config = dict(
    crop_scale_min=1,
    horizontal_flip=True,
    inner_norm=False,
    num_experts=16,
    experts_per_token=1,
)
Rows from block 4 of a small segmentation model, named by matrix and row number. Rows with one number belong to one neuron. Each number is 128 + 32 x the weight over its row's rms, rounded and kept within 0 to 255. All counts start at 0. Numbers have three digits each.
After each neuron's rows are labels from the 100 images, of 14848, where the neuron reaches its largest size: "top examples" is what is common among them. Only what is clearly more common there than usual is listed. The data: Sentinel-2 satellite tiles (TerraMesh).
# gate: MLP gate (model.blocks.4.mlp.gate.weight, 416x160), inputs 0-159
# fc1: MLP up (model.blocks.4.mlp.fc1.weight, 416x160), inputs 0-159
# fc2: MLP down (model.blocks.4.mlp.fc2.weight, 160x416, transposed), outputs 0-159

gate.148:124144162121114102070063119097163136211158109095134126140087118120120107161121156111128124098154066156113084110104164123142103149082099106160128161119136197068072141048142104140150124126114101131095127100111153109102109149143149142116137159046122088184127085237141152163107112093156113156135143117179091128099166177140043108074167168148147086143128123140119160142115116148090118141130118143136060188140154180150118161137172161123212108122138107116135143120107146100181141119114082
fc1.148:207140150087146163141128138086156109118136129112138108119115138089096162153104104057157055144123169173131186084111168134125069138096156167095113092128139191107142096112082165146130133128069072112143113107128136155135149131198102139148117148125185180138113157182190136130127084069140110183154129129097089120131188124146062137105154196123143139142112110127134137147137146217177120193141170198204104156111121147144107142136190140142115133131109130186153102119112096146176133112133133
fc2.148:199159131100132150131095132088148075117135122080138154130155088056135125115151121098129118154133099122116154103052148123090140061044172157133135115166173159100128140104092160150138124054105127087169199083149105142111114143138148147107136172199190163184138144141202178076115142135153118153147108093093105102152204105127098136131123194182106134139121077138110137112132125080125125103173213110176100129121094141184118154139138129125141144098100189148166132154117143124157156136158131
top examples: crops

gate.333:126132103134131170116119106110168136126075182151133156126135109143115108122098120108158141109090130123163113151076200108167159141216108086109149114123120151174130149127106131116097168041107063163151129162205104107139108125155106150124115058145159135159122132133155089088132102181129173113098135117200094108140071182091139126129104044163133138135141122083184095146157130136174125072163117063102131133106131066102174139140088155123072038124154200132122138117150113134143128104080121
fc1.333:114086119127097081108120114160153175162141182102065110068107187105077120147168208162136085190209113084111144200117111124175086154142119113178143132165132070146124145182131158110134119118114170107135100140118101147090159121153141160169150122110130146108150142071122120124106094134102092130069151148147185073089153092086162151088116128078152146086123125125107107130157129127163127056090049130144136072151113102115080122107179106195140171104161153155121105120144081139096114103131143
fc2.333:200176167146072139112149100129151110100077132167104201171139121128105156171141098151140055171173108143085083128120097126125125112167137097080156092092141196051137098119142098133153136133126122146108163139173103131148097182095106127134133113167153128118085137177169160124125166162159167113122172103109132096138161144096123173159146133139113091140130166088158098167065150143167195216229191122099116132138089136097135113159104127073123143113140157117157171111153140175123116158149104
top examples: crops; built area; main land cover: crops; main land cover: built area

gate.120:119103159087103153091122111134174190128126211138145101119124133135072126172112172131143093113123141129110097169139111109134114182094106147092084154158113098178169135090129134134134163084152118117105069125132123135102097129136133155143084095120188095098115096162095113139096108096104068156088148168166144096049092117090163142129151064135104084102121130103109121137190149071105164179092116064139181118150149104146132143114170178220090189133152137167134176135180123142101106186080081
fc1.120:097144137127079096097108111121083143142092117124116107145091173159109186085107101107160141094161149158112082111175121189120081138163092088137151077063115105147123082086165151220129121137137128114145153186153097113149183130052103168145104113078157120122082142131121135081091103099153102146097059113161167085095106087125160108104142139116086137122176117146156142185092140145102152196148098153160162173123138110102136108095157095116143124114133136057124115064147145158186059112145186
fc2.120:141151133152127145140106136096218139138107125134185105128146142112125139181097125113114089119131160115142100105130139112107197149090114135141097158118107119044126166107117098140139149091156144108137097104140160084139126151117124145079158143194128186132174115081043123217131083044096166097187120109060139113132191137158151118114087110070160105128156138123097129117147118073126106118115134084172180074201140142179129142182134115177170118151106169171144134172166132095087120108140102
top examples: snow or ice

gate.119:162110146155097206123186108179125158121139127084133097097175095144095145155098087087094107095073139106091165158114199067113139135095162148138154092139114123153143147132133126142163100047171118120136141175149149169151186085126130138148130139153158178142100156113107168204172106088054106162125089112162169082122150138139152106181196083175116142117100149115162143126109209155125069137195135146162130071133115136155145157148155084128111107122092126143171126123164177164089116128114137
fc1.119:118082129097129131105116098168102106075160193049119160108139117154121069110109156147134181087181054133121125181191128097145151108134132115189149141155124116090107111080134159150154115068153071109154144128165070142127100140151140168110124097145153125113192140222162145115108199138089120196076152122154102125146131104097052146112105109177170147156131135099093097088144100088113160106169114171117065151148122104086110136103136103125091099117162092094156130164122137148177146119167127
fc2.119:136103129133114153131132131163156050137032108140147163132157186121150153148118102184115142156128161186152060143006133108160081123113172116099121135124151133093153148219167121146135102127074136136185167165174128137127132147132103105126100130145168162163149131103121135052164073089159161122150121116078077150127119129121102129182165155147143138110200102141129113150104098060075131127147138170083107174105142146105107047143162136142145109148094153086132148125166165137135121125109120
top examples: snow or ice; main land cover: snow or ice

gate.174:121124168098183137171157119144126058102123076137155129175126164136183159174147131166173090156125146094112101090200062155104122092132136147124079120122183102057155128121127133110168126147128134117128154065137117149086089144082139130126129191173128204108124160092115179121088186157130119093143126118023077138133208047152122154121112172139094113082145094137126124061095105085120153134094172150077159134132113122127118094126112108134123123150127138100200099122152146142125115114146152
fc1.174:128168163131118162133163160155126173099099125138200121154095143118160191153135121122128047169135155120130135095148120051093090181112116163075088136181113124075160105159082068070122174127167091139117094088131195135113103141124137065151132112141159122102104140123116123156119143102087150150159150187085112111103163069102139157159120127099106060103144109156182111083171174130159122140121155139094169080116118117184134097139099132211127147162098133193133171138180155130128103161135074
fc2.174:099139130104110112151100098111083129073112197108129127165112189159154081104106147104184164130163123100123121147105103111113085111127087125136120127120133124120132121110146145174130177161214117128156152140132088106163085172121086087106117081125107105102159109182058101104055070080133204118079144130071113186137126175092099123133097109105178108172150143085114083158132111104134111092129117196127127153162110155123096168067167117115060109158170038119129139114159078125163104110138107
top examples: crops; main land cover: crops; trees

gate.71:137124162088127135105140141084168154128103116147148123161106144123070109185174104098138128125043121175084132122121142112131100156134131121079123129182121169130083104095137155139162086086083111139149133101185114138096162092143131153153107161026186142144109022164136177125139127129177086154153163120120118114093111095122109151097173184155125123126081098164146183174129121137109153184158152111151126123154221164154146116139133207108133160079102164136165118164122166113192153139124103
fc1.71:135122103121153175102164149061175103186082147104090135099130107123127125135158093061121135090050177168175155094130162172142166101185154147072163120144138150130126107121080152139058166085064131156172130090169127099103127097126103158101119145150151127159137111141200070093104122119166118139164085136139116103122146132146091151108110135149177174132090102125134158117176127121115158131142208116161137144066178111107179069131134158109064119103085193136081127128157100179163153104142160
fc2.71:142171113154150199183150109189111074141115085108119088118111138127187124129125100115106179086126139201145127099159161181122065045111085169139128124080108088078160126132142096177103156159090179095140143107135175130099099141086149113109127151198111177178160147158148098160124142099112143067151058052066076145124129164156103106121124118154150189128114073099097128158104169195114098160125112167115107121129168097145124138138115096089111102100114138116130110111113119159122155175157145
top examples: snow or ice; main land cover: snow or ice

gate.108:130097130115213170149155125133146073090181143128148138090133110163157133088098086160145122116143171108144128110130105183081136107100137113173086138128097122194147113111136157115118157117148134108089116084095124129158126136124115147128129133146125157157127139061096103102076145128133075138115117114093156121094057109161220118169113143129055129114184157108096167057152093029087175191128179093172149112176155127139143128146128093166076177091134145144132085167115080129068095142087141
fc1.108:060099131099137097097153127144158110164149118130119124141094144154095108159159154187157102123165073110116119147155128115140098195078087063161128140157136153050104098105134161123141103189100144202114108079151100134129148110119116181133157160111123123182130126160097139167109197091107119160089165147110082095110164083098121207089175170121108090118155146153161117113129157128122136156198109121151069148173155124163125101140049149147226148067132116100135128146135156110115141072107143
fc2.108:146099109126131152131150140140158120085149098105114150121156090144143101123122130135120106093158088127159084093137126187130167087167130095190179104089148062154097145171141135128069106118146191084130088141093137144101119116100152141143107109146127101111085123180150041154128117224138147093136149181128182123142154193158132110182080060233086137108174141159100176120117120108117123176150117127145047090082109175132131184157128120093162142151113151110089143106098094178127126115118143
top examples: crops; built area; main land cover: crops

gate.382:114136108120177098147149146183158107191143138152076162092104134126134127142155129158147100183127099144153125131115073172199166129128145131102090137148176110121151068153116136071116141135138104133074105107128120141184099131171077106122101101178078144163146115114155110106079121153144150113103153126052136166140127130115193193120145200131143113114133176108161099076142174069201136086108134121117144183151165124073132119094031086175121110121140085158113132126107040138133124076108130
fc1.382:096114128136122120076135110171127127152154124161137139130161111171065101125138140118081160083078116162096110158221097163115130160089111091098122095132101115111084122057154151188126086184110136129090134165132111139159165101078149189106125151131110086125142125184125126174152201052137131127133100125124106095095106063135172180099161131124096133128168138129175170156127127119114142164178103118205165163162187153136140130148034167103178165128101130074107125176096138111128101130157154
fc2.382:171119122165149120196082151144087125093157124090103126121115168073117073078163162119091135181159121147101131109086101169104087120144127167182162087146106093139085187171136142131092113120143051072220100129105165170078159070130159123163087092108169188095119113144122090104113131157137158140149148127121133101133133063161160130103068171129137162113161098146089162117143116065118103078122117138123137089115085140106099144163118118094132126142097117119083063131066059106165112132147149
top examples: crops; main land cover: crops

gate.305:083107122103152145129130131130081113176140123172108194084109126125155102097112154118127143187188097153131095131071142158167144119134140149130088158123186152145100154141147131114160118101175099098045124123067146143134108173147108124109104118126080071115149109138122145144075072135156155093115151108119159197151185180167081078125110129137093150125167169123143124093104152110126080126059129153095090194186076145081115192108147129179166122182190124109139092124134080089156063157093132
fc1.305:146124153141140174105091143168113106147187100122145107134128090138143123186095115196093080146148122130139086127183067118116168142120120125195136172124133129153149108130149111138128114142207083066039126100097152127165131158114073137093139164137132147113117131103129138144122117073107034137137123147131164133091108182136144166157142102076140084067219153152081151103133173080074132114154112123167097121167163165134044140106166095141145112128113030115129121168145136131123139137118107
fc2.305:128079091119157142140155157157216109104087123135142082123096138126124117172140128129131165156163058130145051144164075106204128144132141131132135168162168103048152078184142139092136106120127082171209109117180121153117150160121127133108103093133136216077127098092160132122115120146142149157122198101096122121159118166152116184125102065095177084107111098141139090119140098176128205122113106161048130146158171132098097087096115110166086120124126109135135130153133115109161176130134117
top examples: snow or ice; main land cover: snow or ice

gate.146:156083174143180137118129129061176094103149109167117153107115121133136117122119101206113082163150114116079113097134123174133142096205158100121121113125149126119098136161164134132177100114134090149151084083116178124092124099151123114120064121116123149117096122104130148058096101197163082161150174065089116101086130056207121141139099144136137124113153130109084185073094060105110172182096178120141114139138161163085122094135146117162101138104122139161141060111083069127158136096079091
fc1.146:132150153169096058108057160126090184160129072083102103165108135084149160138121119097091150114167111090117098099139131108074141101123142108132150135094136135181117138141159097170115101170168182098112168128081160094116169151060155099125185180065114109079092103062129161175158124127134143116151095142158178110112125215146157084132115110093120132144096131198083169140106108101125097112145116149166126066121091174163099133120190116090165147164104108065103147113127177110134127121172103
fc2.146:127141113153124116120145118133066156180095157124123188098110147115118129182104123154107183233179156172151117175121143113153072175146163127159119129137126150101114115190138130117112182150144112139118172132142118130153118169170188109153122111141144066098144158101114120106125096051150116177136123055062077140111115037117110123075180125089123144156080137071131093158151147139119127123093123088104170176189096095089094088113108134148154129134137151124144073154153152135209119157113106
top examples: snow or ice

gate.228:186101146138108199104128137136143112121193121143146109099150068136089090135143099147057107097094108176070117149199106151135156151155125162139137108140078110078100090071160135147144075141150076077099105144136171172134176067140147139118082111144129097148114087217163141162151144129080099140144137118177115100123088130141099151139135125159147137102163149149108161135118137163054141154191141130177108119184202152108117143185115101106150131072107048160131151154087111126118150177138137
fc1.228:139176157151110117182109065159111135172130216102136133146145119151107141184088118068157129096101119083161133163110120105132146177124148078131151063107157139128137123131071119083101211068102089113096137162155064093224071135139089145129164146148141159136156157126175082127138147148128077155087106161153147144094124178064121127145133119139105110135133101051142095143168124131178112123192098140159102143033117099146107110116143128094136093113099136126124115142105137172120153073137114
fc2.228:112163133148115111141154149123097142130107101083152135121109118161151136090159172097087094157140169148089157134036164127107111127070089199157148122133073179092116189148123111093152095125120178168123141130103158124096166127130129103147135111081156056113118118181060185178154065080170200124158133132129143149129159165139113097122117177141140129152189145165124137127112096033116129167119145135069119133149092137163168151200135129146160154195112171124138129115179134090146113181120133
top examples: snow or ice; main land cover: built area

gate.247:134162151143098104138081101127068147089173127112200108157106129126115149110104133162136149124213137147094103120134081179073077174118072111198115085093059121147136081126153111146146124146176092092103115143119133129154131098094142123157092060098140105140099120149131140097111128136102081144104109147143132115099044115121163105139085147087096108145244112136089141167103098110096183190131101067146123140136156110116099147157135114128184151095143084103116131126074143093146098210130132
fc1.247:152188131187138097162108092183111108124159064096148184132174110149145131081094123136091177104153123148129167126089140144122105134101142112184157071087085132082123160185116105113147122139121133098113137152113144118203130115143117113129155116176109142143159161108145167185213148168108193115171087083115146124169114138170102125154096159125122157179193153107129141138049117130164103121166103127135080139098092144122155137188074069064165105150074133109126110145037146127103141136148146
fc2.247:133159141133166155121101111130047083122123126135153152178127097126144130094125145158127132168088122142152130144211109113117050121158093160122118139126111165097125141097144126133100166193105085148083161117169138112082091149110160071104109117088141098096095113167168081087146161155137168133122132106185030085139127094098076165108157136104114137144078137066177103154124136207130133025127166090094177128132083113099143113145084154083101114104164070114122114122126132099161087162108108
top examples: water; main land cover: water