config = dict(
    arch='swin',
    model='segmentation model',
    dataset='Sentinel-2 satellite tiles (TerraMesh)',
    train_examples=145000,
    image_size=64,
    crop_scale_min=1,
    horizontal_flip=True,
    translate=0.06,
    num_classes=10,
    output_stride=8,
    norm='rmsnorm',
    norm_position='pre',
    hidden_act='swiglu',
    mlp_ratio=2.67,
    head_dim=32,
    fused_qkv=False,
    bias='all',
    qk_norm=False,
    parallel_block=False,
    dropout=0.1,
    inner_norm=False,
    moe='top_k',
    num_experts=16,
    moe_every=2,
    expert_mlp_ratio=2,
    experts_per_token=1,
    shared_expert=False,
    patch_size=[4, 4],
    conv_stem=False,
    depths=[4, 4],
    widths=[80, 160],
    label_smoothing=0.05,
    residual_init='none',
    optimizer='adamw',
    learning_rate=0.0023,
    beta1=0.9,
    beta2=0.999,
    eps=1e-08,
    adaptive_grad_clip=0.1,
    max_steps=7200,
    batch_size=256,
    epochs=12.7,
    lr_schedule='linear',
    final_lr_fraction=0,
    warmup_steps=210,
    weight_decay=0.5,
)
Rows from block 4, named by matrix and row number. Rows with one number belong to one neuron. Each number is 128 + 24 x the weight over its row's rms, rounded and kept within 0 to 255. All counts start at 0. After the name is the row's rms in percent of the matrix's.
# gate: MLP gate (model.blocks.4.mlp.gate.weight, 416x160), inputs 0-159
# fc1: MLP up (model.blocks.4.mlp.fc1.weight, 416x160), inputs 0-159
# fc2: MLP down (model.blocks.4.mlp.fc2.weight, 160x416, transposed), outputs 0-159
gate.407 112 [137 108 135 139 162 151 131 127 129 109 107  92 110 149 141 125 132  98 121 143  94 134 137  93 140 158 118 163 105 125 113  94  87 120 126 139 159 200 144 105 135 190 101 194 147 120 155 142 151 140 131 127 130 115  95 157 131 122 119 144 129 139 141  96 128 145 134  93 144 142 111 116  89 125 133 127 117  73 134 148 163 124 154 126 151 114  95 162 138 105 135 176 172  93 128 124 128 161 113 147  93 150 113 140 158 127 136 145 138 120  99 121 162 157 117 136 117 111 114 121  88 145 126 122 130 106  37 151 144 107  99 110 119 163 133 104 102 112 107 128 131 129  98 106  90 122 143  99 135 149 124 163 109 137 103 140 173 124 163  98]
fc1.407 114 [144 142 139 140 111 107 161 163 113  75 123 137 127 125 132 117 101 151 110 132 130  97 107 149 161 148  95  84 127  94 156 141 139 153 102 180 120  87 177 152 148 130 135 136 190 134  94 132  70  82 159 167 113 111 113 148 151 129 146 129 113 130 127 116 113 134 155 157 115 140 138 159 133 123 169  77  97 145 121 126 119 106 138 149 107 128 116 134 127 122 126  94 149 130 134 125 124 130  99  77 145 180 143 160 128 129 112  97 135 164 166 147 142 154 154 121 158 117 129 123 155  90 109 161 147 104 193 166 153 167 122  92 143 127 126 145 111 132 139 132 157 121 128 147 103 153 140 120 146 120 107  84  99  93 142 152 140 107 128 132]
fc2.407 116 [105 126 119 142 125 143 119  99 134 123 133 104 107  89 102 127 110 126 122 143 166 146 137 125 130 126 130 130 134 159 114 184 136 151 135  73 113 160 117 144 154 149 115 139  91  94  88 154 142 104 137 156  62 135 112  89 147 132 143 120 131  92 128 144 120 135 122 131 133 139 129 122 124 158 107  20 133  99 159 143 148 146 170  95 143 101 116 140 121 148 131 143 164 120 211 120 122 146 116 145 168 105 163 163 163 128 157 153 132 104 138 147 133 151 131 167 173 123 159 130 131 106 171 133 129 131 135 142 124 146 102 112 115 160  97 144 134 155 131 162  90 113 111  99 109 112 156 146 105 120 138 116 122 129 125 143 103 109 133 132]
gate.408 031 [120 122 128 104 126 112 130 108 146 130 108 152 151 146 127 122 136 161  94 120 103  93 108 133 122 119 118 158 132 128 147 192 111 133 131 162 138 131 158 140 125 130 121 122 160 130  98  99 111 137 131 160 187 148 114 161 105 153 121 179 103 152 146 105 134  99 113 124  97 116 171 153 145 115 161 168 127 153 143 104 130 144  98  96 114 131 122 172 170 124 121 154 181 100 142 145 106 155 104 119 126 153 160 106 126 146 135 125 122  95 151 140 141 166 172 128 155 146 109 103 110 123 113 103 157  96 106 105 132  77 139 109 139 181 111  94 115 134 107 138 118 111 134 161 120 146 144 120 135 186 113 127  42 108 116 179 134 129 129 138]
fc1.408 033 [145 147 140 153 124 149 132 174 112 162 178 149 156 113 118 172 133 141 179 137 120 170 126 131 145 124 115 152 139  93 130  69 151 111  94  94 110 153 126 125 153 166 157 167 104 130 100 120 104 128 135  86 101 127 153 131 145  78  96 136 150  98 156 118 141 145 116 130 159 155 121 127  98  75 135 148 110 154  99  88 151 110 110 155  89 119 145 134 127 123 131 131 167 137 120 120 141 135 139 121 126 116 118  92  63 132 126 144 146 111  83 144 134  97 117 136 115 126 153 152 132 100 141 156 125 173 103 129 116  92 110 174 126  87 168 122 110 127 120 139  92 123 139 111  98 126 101 143 142 111 143  93 169 125 125 120 155 121  83 105]
fc2.408 033 [132 161 144 151 109 174 144 125 124 119 139 147 103  79 111 148 151 132 139 147 102 118 123 162 173  98  50 119 127 148 111 127 135 176 102 110 135 181 124 142 128 138 113 168 127 128  74 146  84  99 151 107 118 140 116 159 121 127 156 146 124 109 141  95 130 150 105 138 140 122 145 127 120 103 122 126 152 127 113 133 142 155 113 110  37 121 110 169 124 125 152 143 147 101 131 138 153 110 136 115 144 127 126 137 140 136  88 133 150 103  67 179 138 132 146 136 117 134 142 152 145 126 132 163 145 121 162 153 164  77 118 124 143 112 126 144 151 136 103 119 125 139  96 161 100 117  95 139 110 136 138 127  89 144 163 187 147 122 129 111]
gate.409 164 [153 104 126  89 143 155 133 134 135 144 114 116 104 136 143 162 127 142 118 136 157  74 116 104 136 164 159 106 117 128 180 126 148 161 114 148 140 123 122 126 139 120 144 129 131 181 110  64 146 176 133 131 111 141 135 130 123 144 114 149 111 166 129 117  84  90 136 114 113 150 170  89 126 127 160 119 117 157 122  82 129 115 128 114 154  96 148 124 146 135 117 102 162 102 148  93 123 179 125  96  83 172 140 119 125 129 135 137 142 101 155 125 141 140 122 132 141 133 126 127 145 138 127 134 104 136 143  95 134 142 106 134  95 203 141 139 116 125 177 168 117 165 152 124 154 150 172 118 170 150 158 165 132  97  92 116 123 188 130 123]
fc1.409 149 [145 153 151 147 116 139 152 130 115 154 127 158 109 111 139  92 164 115 170 138 125 105 136 150 115 152 131 114 134 129 146 131 145 151 114 128 112 116 126 111 106 128 149 144 112 149 119  98 114 129 153  85 140 151 128 175 133  76 121 137 168 141 147 121 119 157 141  96 129 181  89 113  70 129 111 110  42 123  82 103 135 113 132 114 121  95 118 143 123  80 117 136 152 121 121 142 134 138 155  91 127 141 109 144 117 124 150 140 179  92  98 105 141 121 155 170  90 108 137 142 106 131 146 116 151 161  93  98 144 138  71 155 128  62 153 136 126 132 125 100 103 138 152 114 123 145 115 119 164 121 147 126 138 139 114 138 148 154 133  62]
fc2.409 167 [109 127 142 130 101  97 139 145 105 126 103 112 168 147 124 125 104 106 117 144 106 149 117 130 123 136  88 131 138  80  91  88  89  96  90 166 174 133 120 147 147 164 118 144 122 117 128 156  99  97 147 113 133 120 105 132 155 151 150 137  98 188 126 186 156  99 128 179 129  96 141 165 150  82 115 121 151 124 125 142 116  95  93 113 101 139 146 112 141 140 150 112 113 100 114 121  99  93 132 153 142 147 132 130 177  99 116 119 146 180 128 175 143 138 142 133 149 134 127 112 131 102 108 136 129 113 134 155 119 141 124  95 158 134 146 114 125 137 105 120 136 112 106 133 108 117 120  56  89 131 135  86 109 144 149  77 144  88 117 168]
gate.410 052 [134 119 136 130 138 144 125 128 143  96 118 116 115 145  99 106 164 124 122 135 113 129 167 121 158 128 124 149 122 137  99  84 101  57 138 138 105 153 137 108 103 130  89 113 174 118 126 135 135 145  99 142 114 116 135 125  97 118 100 164 116  94 145 142 130 154 104  97 124 139 137  85 129  91 123 192 136 112 153 182 141 147 173 158 129 135  95 144 153 139 136 165 189 126 116 121 157 127 107 162 121 110 139 170 111 154 108  93 112 149 137 189 116 131  81  96  85 144 125 143  93 131  97 112 125  86  87 118 147  97 100 113 107 105 125 117 179 132 118 160 140 134 118 152 128 116 120 152 115 146  93 140 145 166 137 147 150 111 134 123]
fc1.410 050 [163 121 129 113 127 113 129  93 110 164 117 136 161 144 141 169  83 122 133 130 144  72 112 124 152 117 143 124 132 135 169 127 137 119 123 113 143 104  71 133 142 125 107 115 136 144 141 110 141 153 126 117 192 140 146 147 118 165 118 140 134 193  98 156  86  94 140 156  98 108 143 129 133 150 151 134 135 151 168 118 108 127 125  79 145 112  98 157 149 126 127  92 108 134 135  96 111 138 112 151 144 123 131  86 158 131 161 131 131 123 123  93 157 118 130  87 138 115  62 150 150 121  95 135 158 130  88 100 120 134 182 142  81 166 105 165 115 110 153 140 122 137 122  97 167 122 133 112 145 149 172 145 105  89 127  93 143 136 148 126]
fc2.410 051 [151 124 140 115  93 104 118 130 133  31 105 135 126 152 135 205 135 153 151 135 139 112 127 144 146 130 100 126 129  98 143 106 169 124 143 135 120 151 147 117  95 155 137 142 163 116 112  90 140 125 120 144 181 122  84 112 154 131 166 122 111 148 165 146 109 116 139 163 119 138 119 154 141 124 121 130 110 122 130 105  98 112 135 161 117 106  95 141 110  86 145  88 170 145 132  92 117 140 143 131 135 154 143  70 151 115 164  82 151 156 152 109 116 136 111 163 118 135 146 112 165 133  90 174 105 116 162 120 138 129 121 119 148 126 124 130 100  87 128 155 184 157 108 142 120 165 153 108 153 116  96 128 128 120 102 138 107 132 122 132]
gate.411 108 [120 137 140 135 110 103 116 102 138 123 163 190 155 112  99 128 152 107 151  98 123  92 155 158 126 119 146  88 156 126 118 138 124 107 117 133 104 101 149 104 105 100 167  94 105 124 107 116 123 143 140 128  71 134 134 135 112  99 104 153 126 167 108 148 184 126  90  98 118 144 126  89 130 109 115 201 117 155 133 121  98 120  87 121  95 107 156 102 168 158 137 123 130  99 130 145 143 132 136 108 106 103 130 138 164 138  99 107 123 106 130 113 103  95 158  68 115 154 117 142 117 107 116 154 112 143 142  90 138 108 122 131 100 121 125 133 179 125 110 163 143 142 152 152 163 139  87 144 137 148 182 104 121 161 110  90 150 146 119 123]
fc1.411 097 [127 132 121 124 110 145 108 104 145 157 103 128 113 112 129 174 160 151 124 148 122 166 114 115 116  93 137 132  90 147 104 115 125 154 138  81 141 143  96  96 119 120 167 101 118 136  94 134 133 147  93 133 104 130 113  69 112 132 137 146 114 120 150  97 145  90  96 170 148 129 148 162 148 130 131 115 150 122 108  79 132 174  82 129 120 127 212 129 149 141 181 107 111 112 165 152 145 143 122 184 146 104 155  96 130 132 119 148 149 126 117 151 119 103 116 185 136 126 130 123 146 130 124 118  98 135 159 148 114 114 166 145 173 144 115 134 105 149 143 184  93 123 137 133 131 149 108  97 110 152 152 154 126 140 127 155  98 166 121 118]
fc2.411 105 [126 109 140 127 109 111 135  89 128 136  79 156 125 124 124 162 114 135 156 138 178 146 147 120 113 104 119 153 153 100 107 113 154  74 136 103 109 131 106  98  90 104 137 179 134 103 126 106 147 132 135 157 131 130 168 111 130 132 146 116 130 178 167 106  92 153 133 128 117 121 121 136 132 131 146 151 117 155 176 175  92 142 180  94 112 123  69  87 100  65 132 163 162 112 115 105 116 151 138 145 152 133 125 112 133 121 143 115 168 141 115 110 144 118 101 102 145 126 109 129 126 118 119 127 132 124 110 124 125 140 120 186  59 159  97 160 144 140 169 112 183 100  99 136 123 138 133 118 135 115 111 121 146 126 146  86 119 109 117 128]
gate.412 029 [128 117 126 136 120 126 121 153 110 149  97  97  58 131 134  79 110 169 139 186 166 136 127 118 130 153 168 148 114 153 137 191 136 136 102 134 136 127 115 113  78 110  99 111 153 126 191 133 126 160  71 149  60 102 145 119 130 132 135 107 133 143 129 143 113 165 162 126 140 113 130  97 119 164 100 132 130 120 179 147 140 139 144 148 164 143 113 133 129 146 147 180 113 134 133 104 127 155 133 123 123 111 115 136  81 107 142 133 123 122 137 107 148 138 127 183 123 126 131 128 122 138 116 105 133 121  99 168 122 163 127 109  94 136 120 126 136 134 126 165  84  90 111 138 135 116 152 157 122 126 117 150 180 139 127 118 139 135 194 133]
fc1.412 031 [128 147 119 105 127 143 138 139 120 109 128 148 118 163 132 122 119  75 124 113 111  89 114 138 103 121  94 115 151 111 117  85 130 140 104 128 126 136 165 146 158 159 145 127 100 157 170 120  83 119 108 136 174 154  73 120 134 122 139 154 124 117 148 120 125 130 114 135 142 109 150 151 153  75 156 124 115 135 121  87 128 114 154 179 115 116 153 106 155  93  93 122 122  88 125 136  97  88  92 154 130 165 152  58 151 124 109 108 126 162 146 121 125 142 139  69 148 107 135 117 128  79 134 178 123 108 110 126 141  92 136 129 129 162 123 105  79 147 171 107 125  95 119 118 104 130 159  87 137 140 145 109  82 108 119 133 138 137 103 159]
fc2.412 026 [103  99 107 131 112 111 112  93 141 150 126 113 111 135 130 115 109 156 111 135 145 103 139  97 125 116 134 138 112 161 127 146 122 157 152  93 129 135 135 125 132 124  89 137 127 123 142 125 142 117 127 114 116 118 131 129 176 128 139 104 116 228 169 182 129 106 143 118  91 139 129 135 146 175 100  74  97  80 128 121 134 115 106 155 132 126 115 111 115  96 121  92 117 151 229 119 142 126 117 126 144 158 126 123 167 154 121 100 150 152 114 104 118 147 139 145 197 130  95 142 122 125 133 132 113 121 124 120 102 156 135  87 148 164  92 163  93 110 113 134 113 122  84 132 129 144 137  63 128 122 127 138 140 141 123 106 105 134 131 113]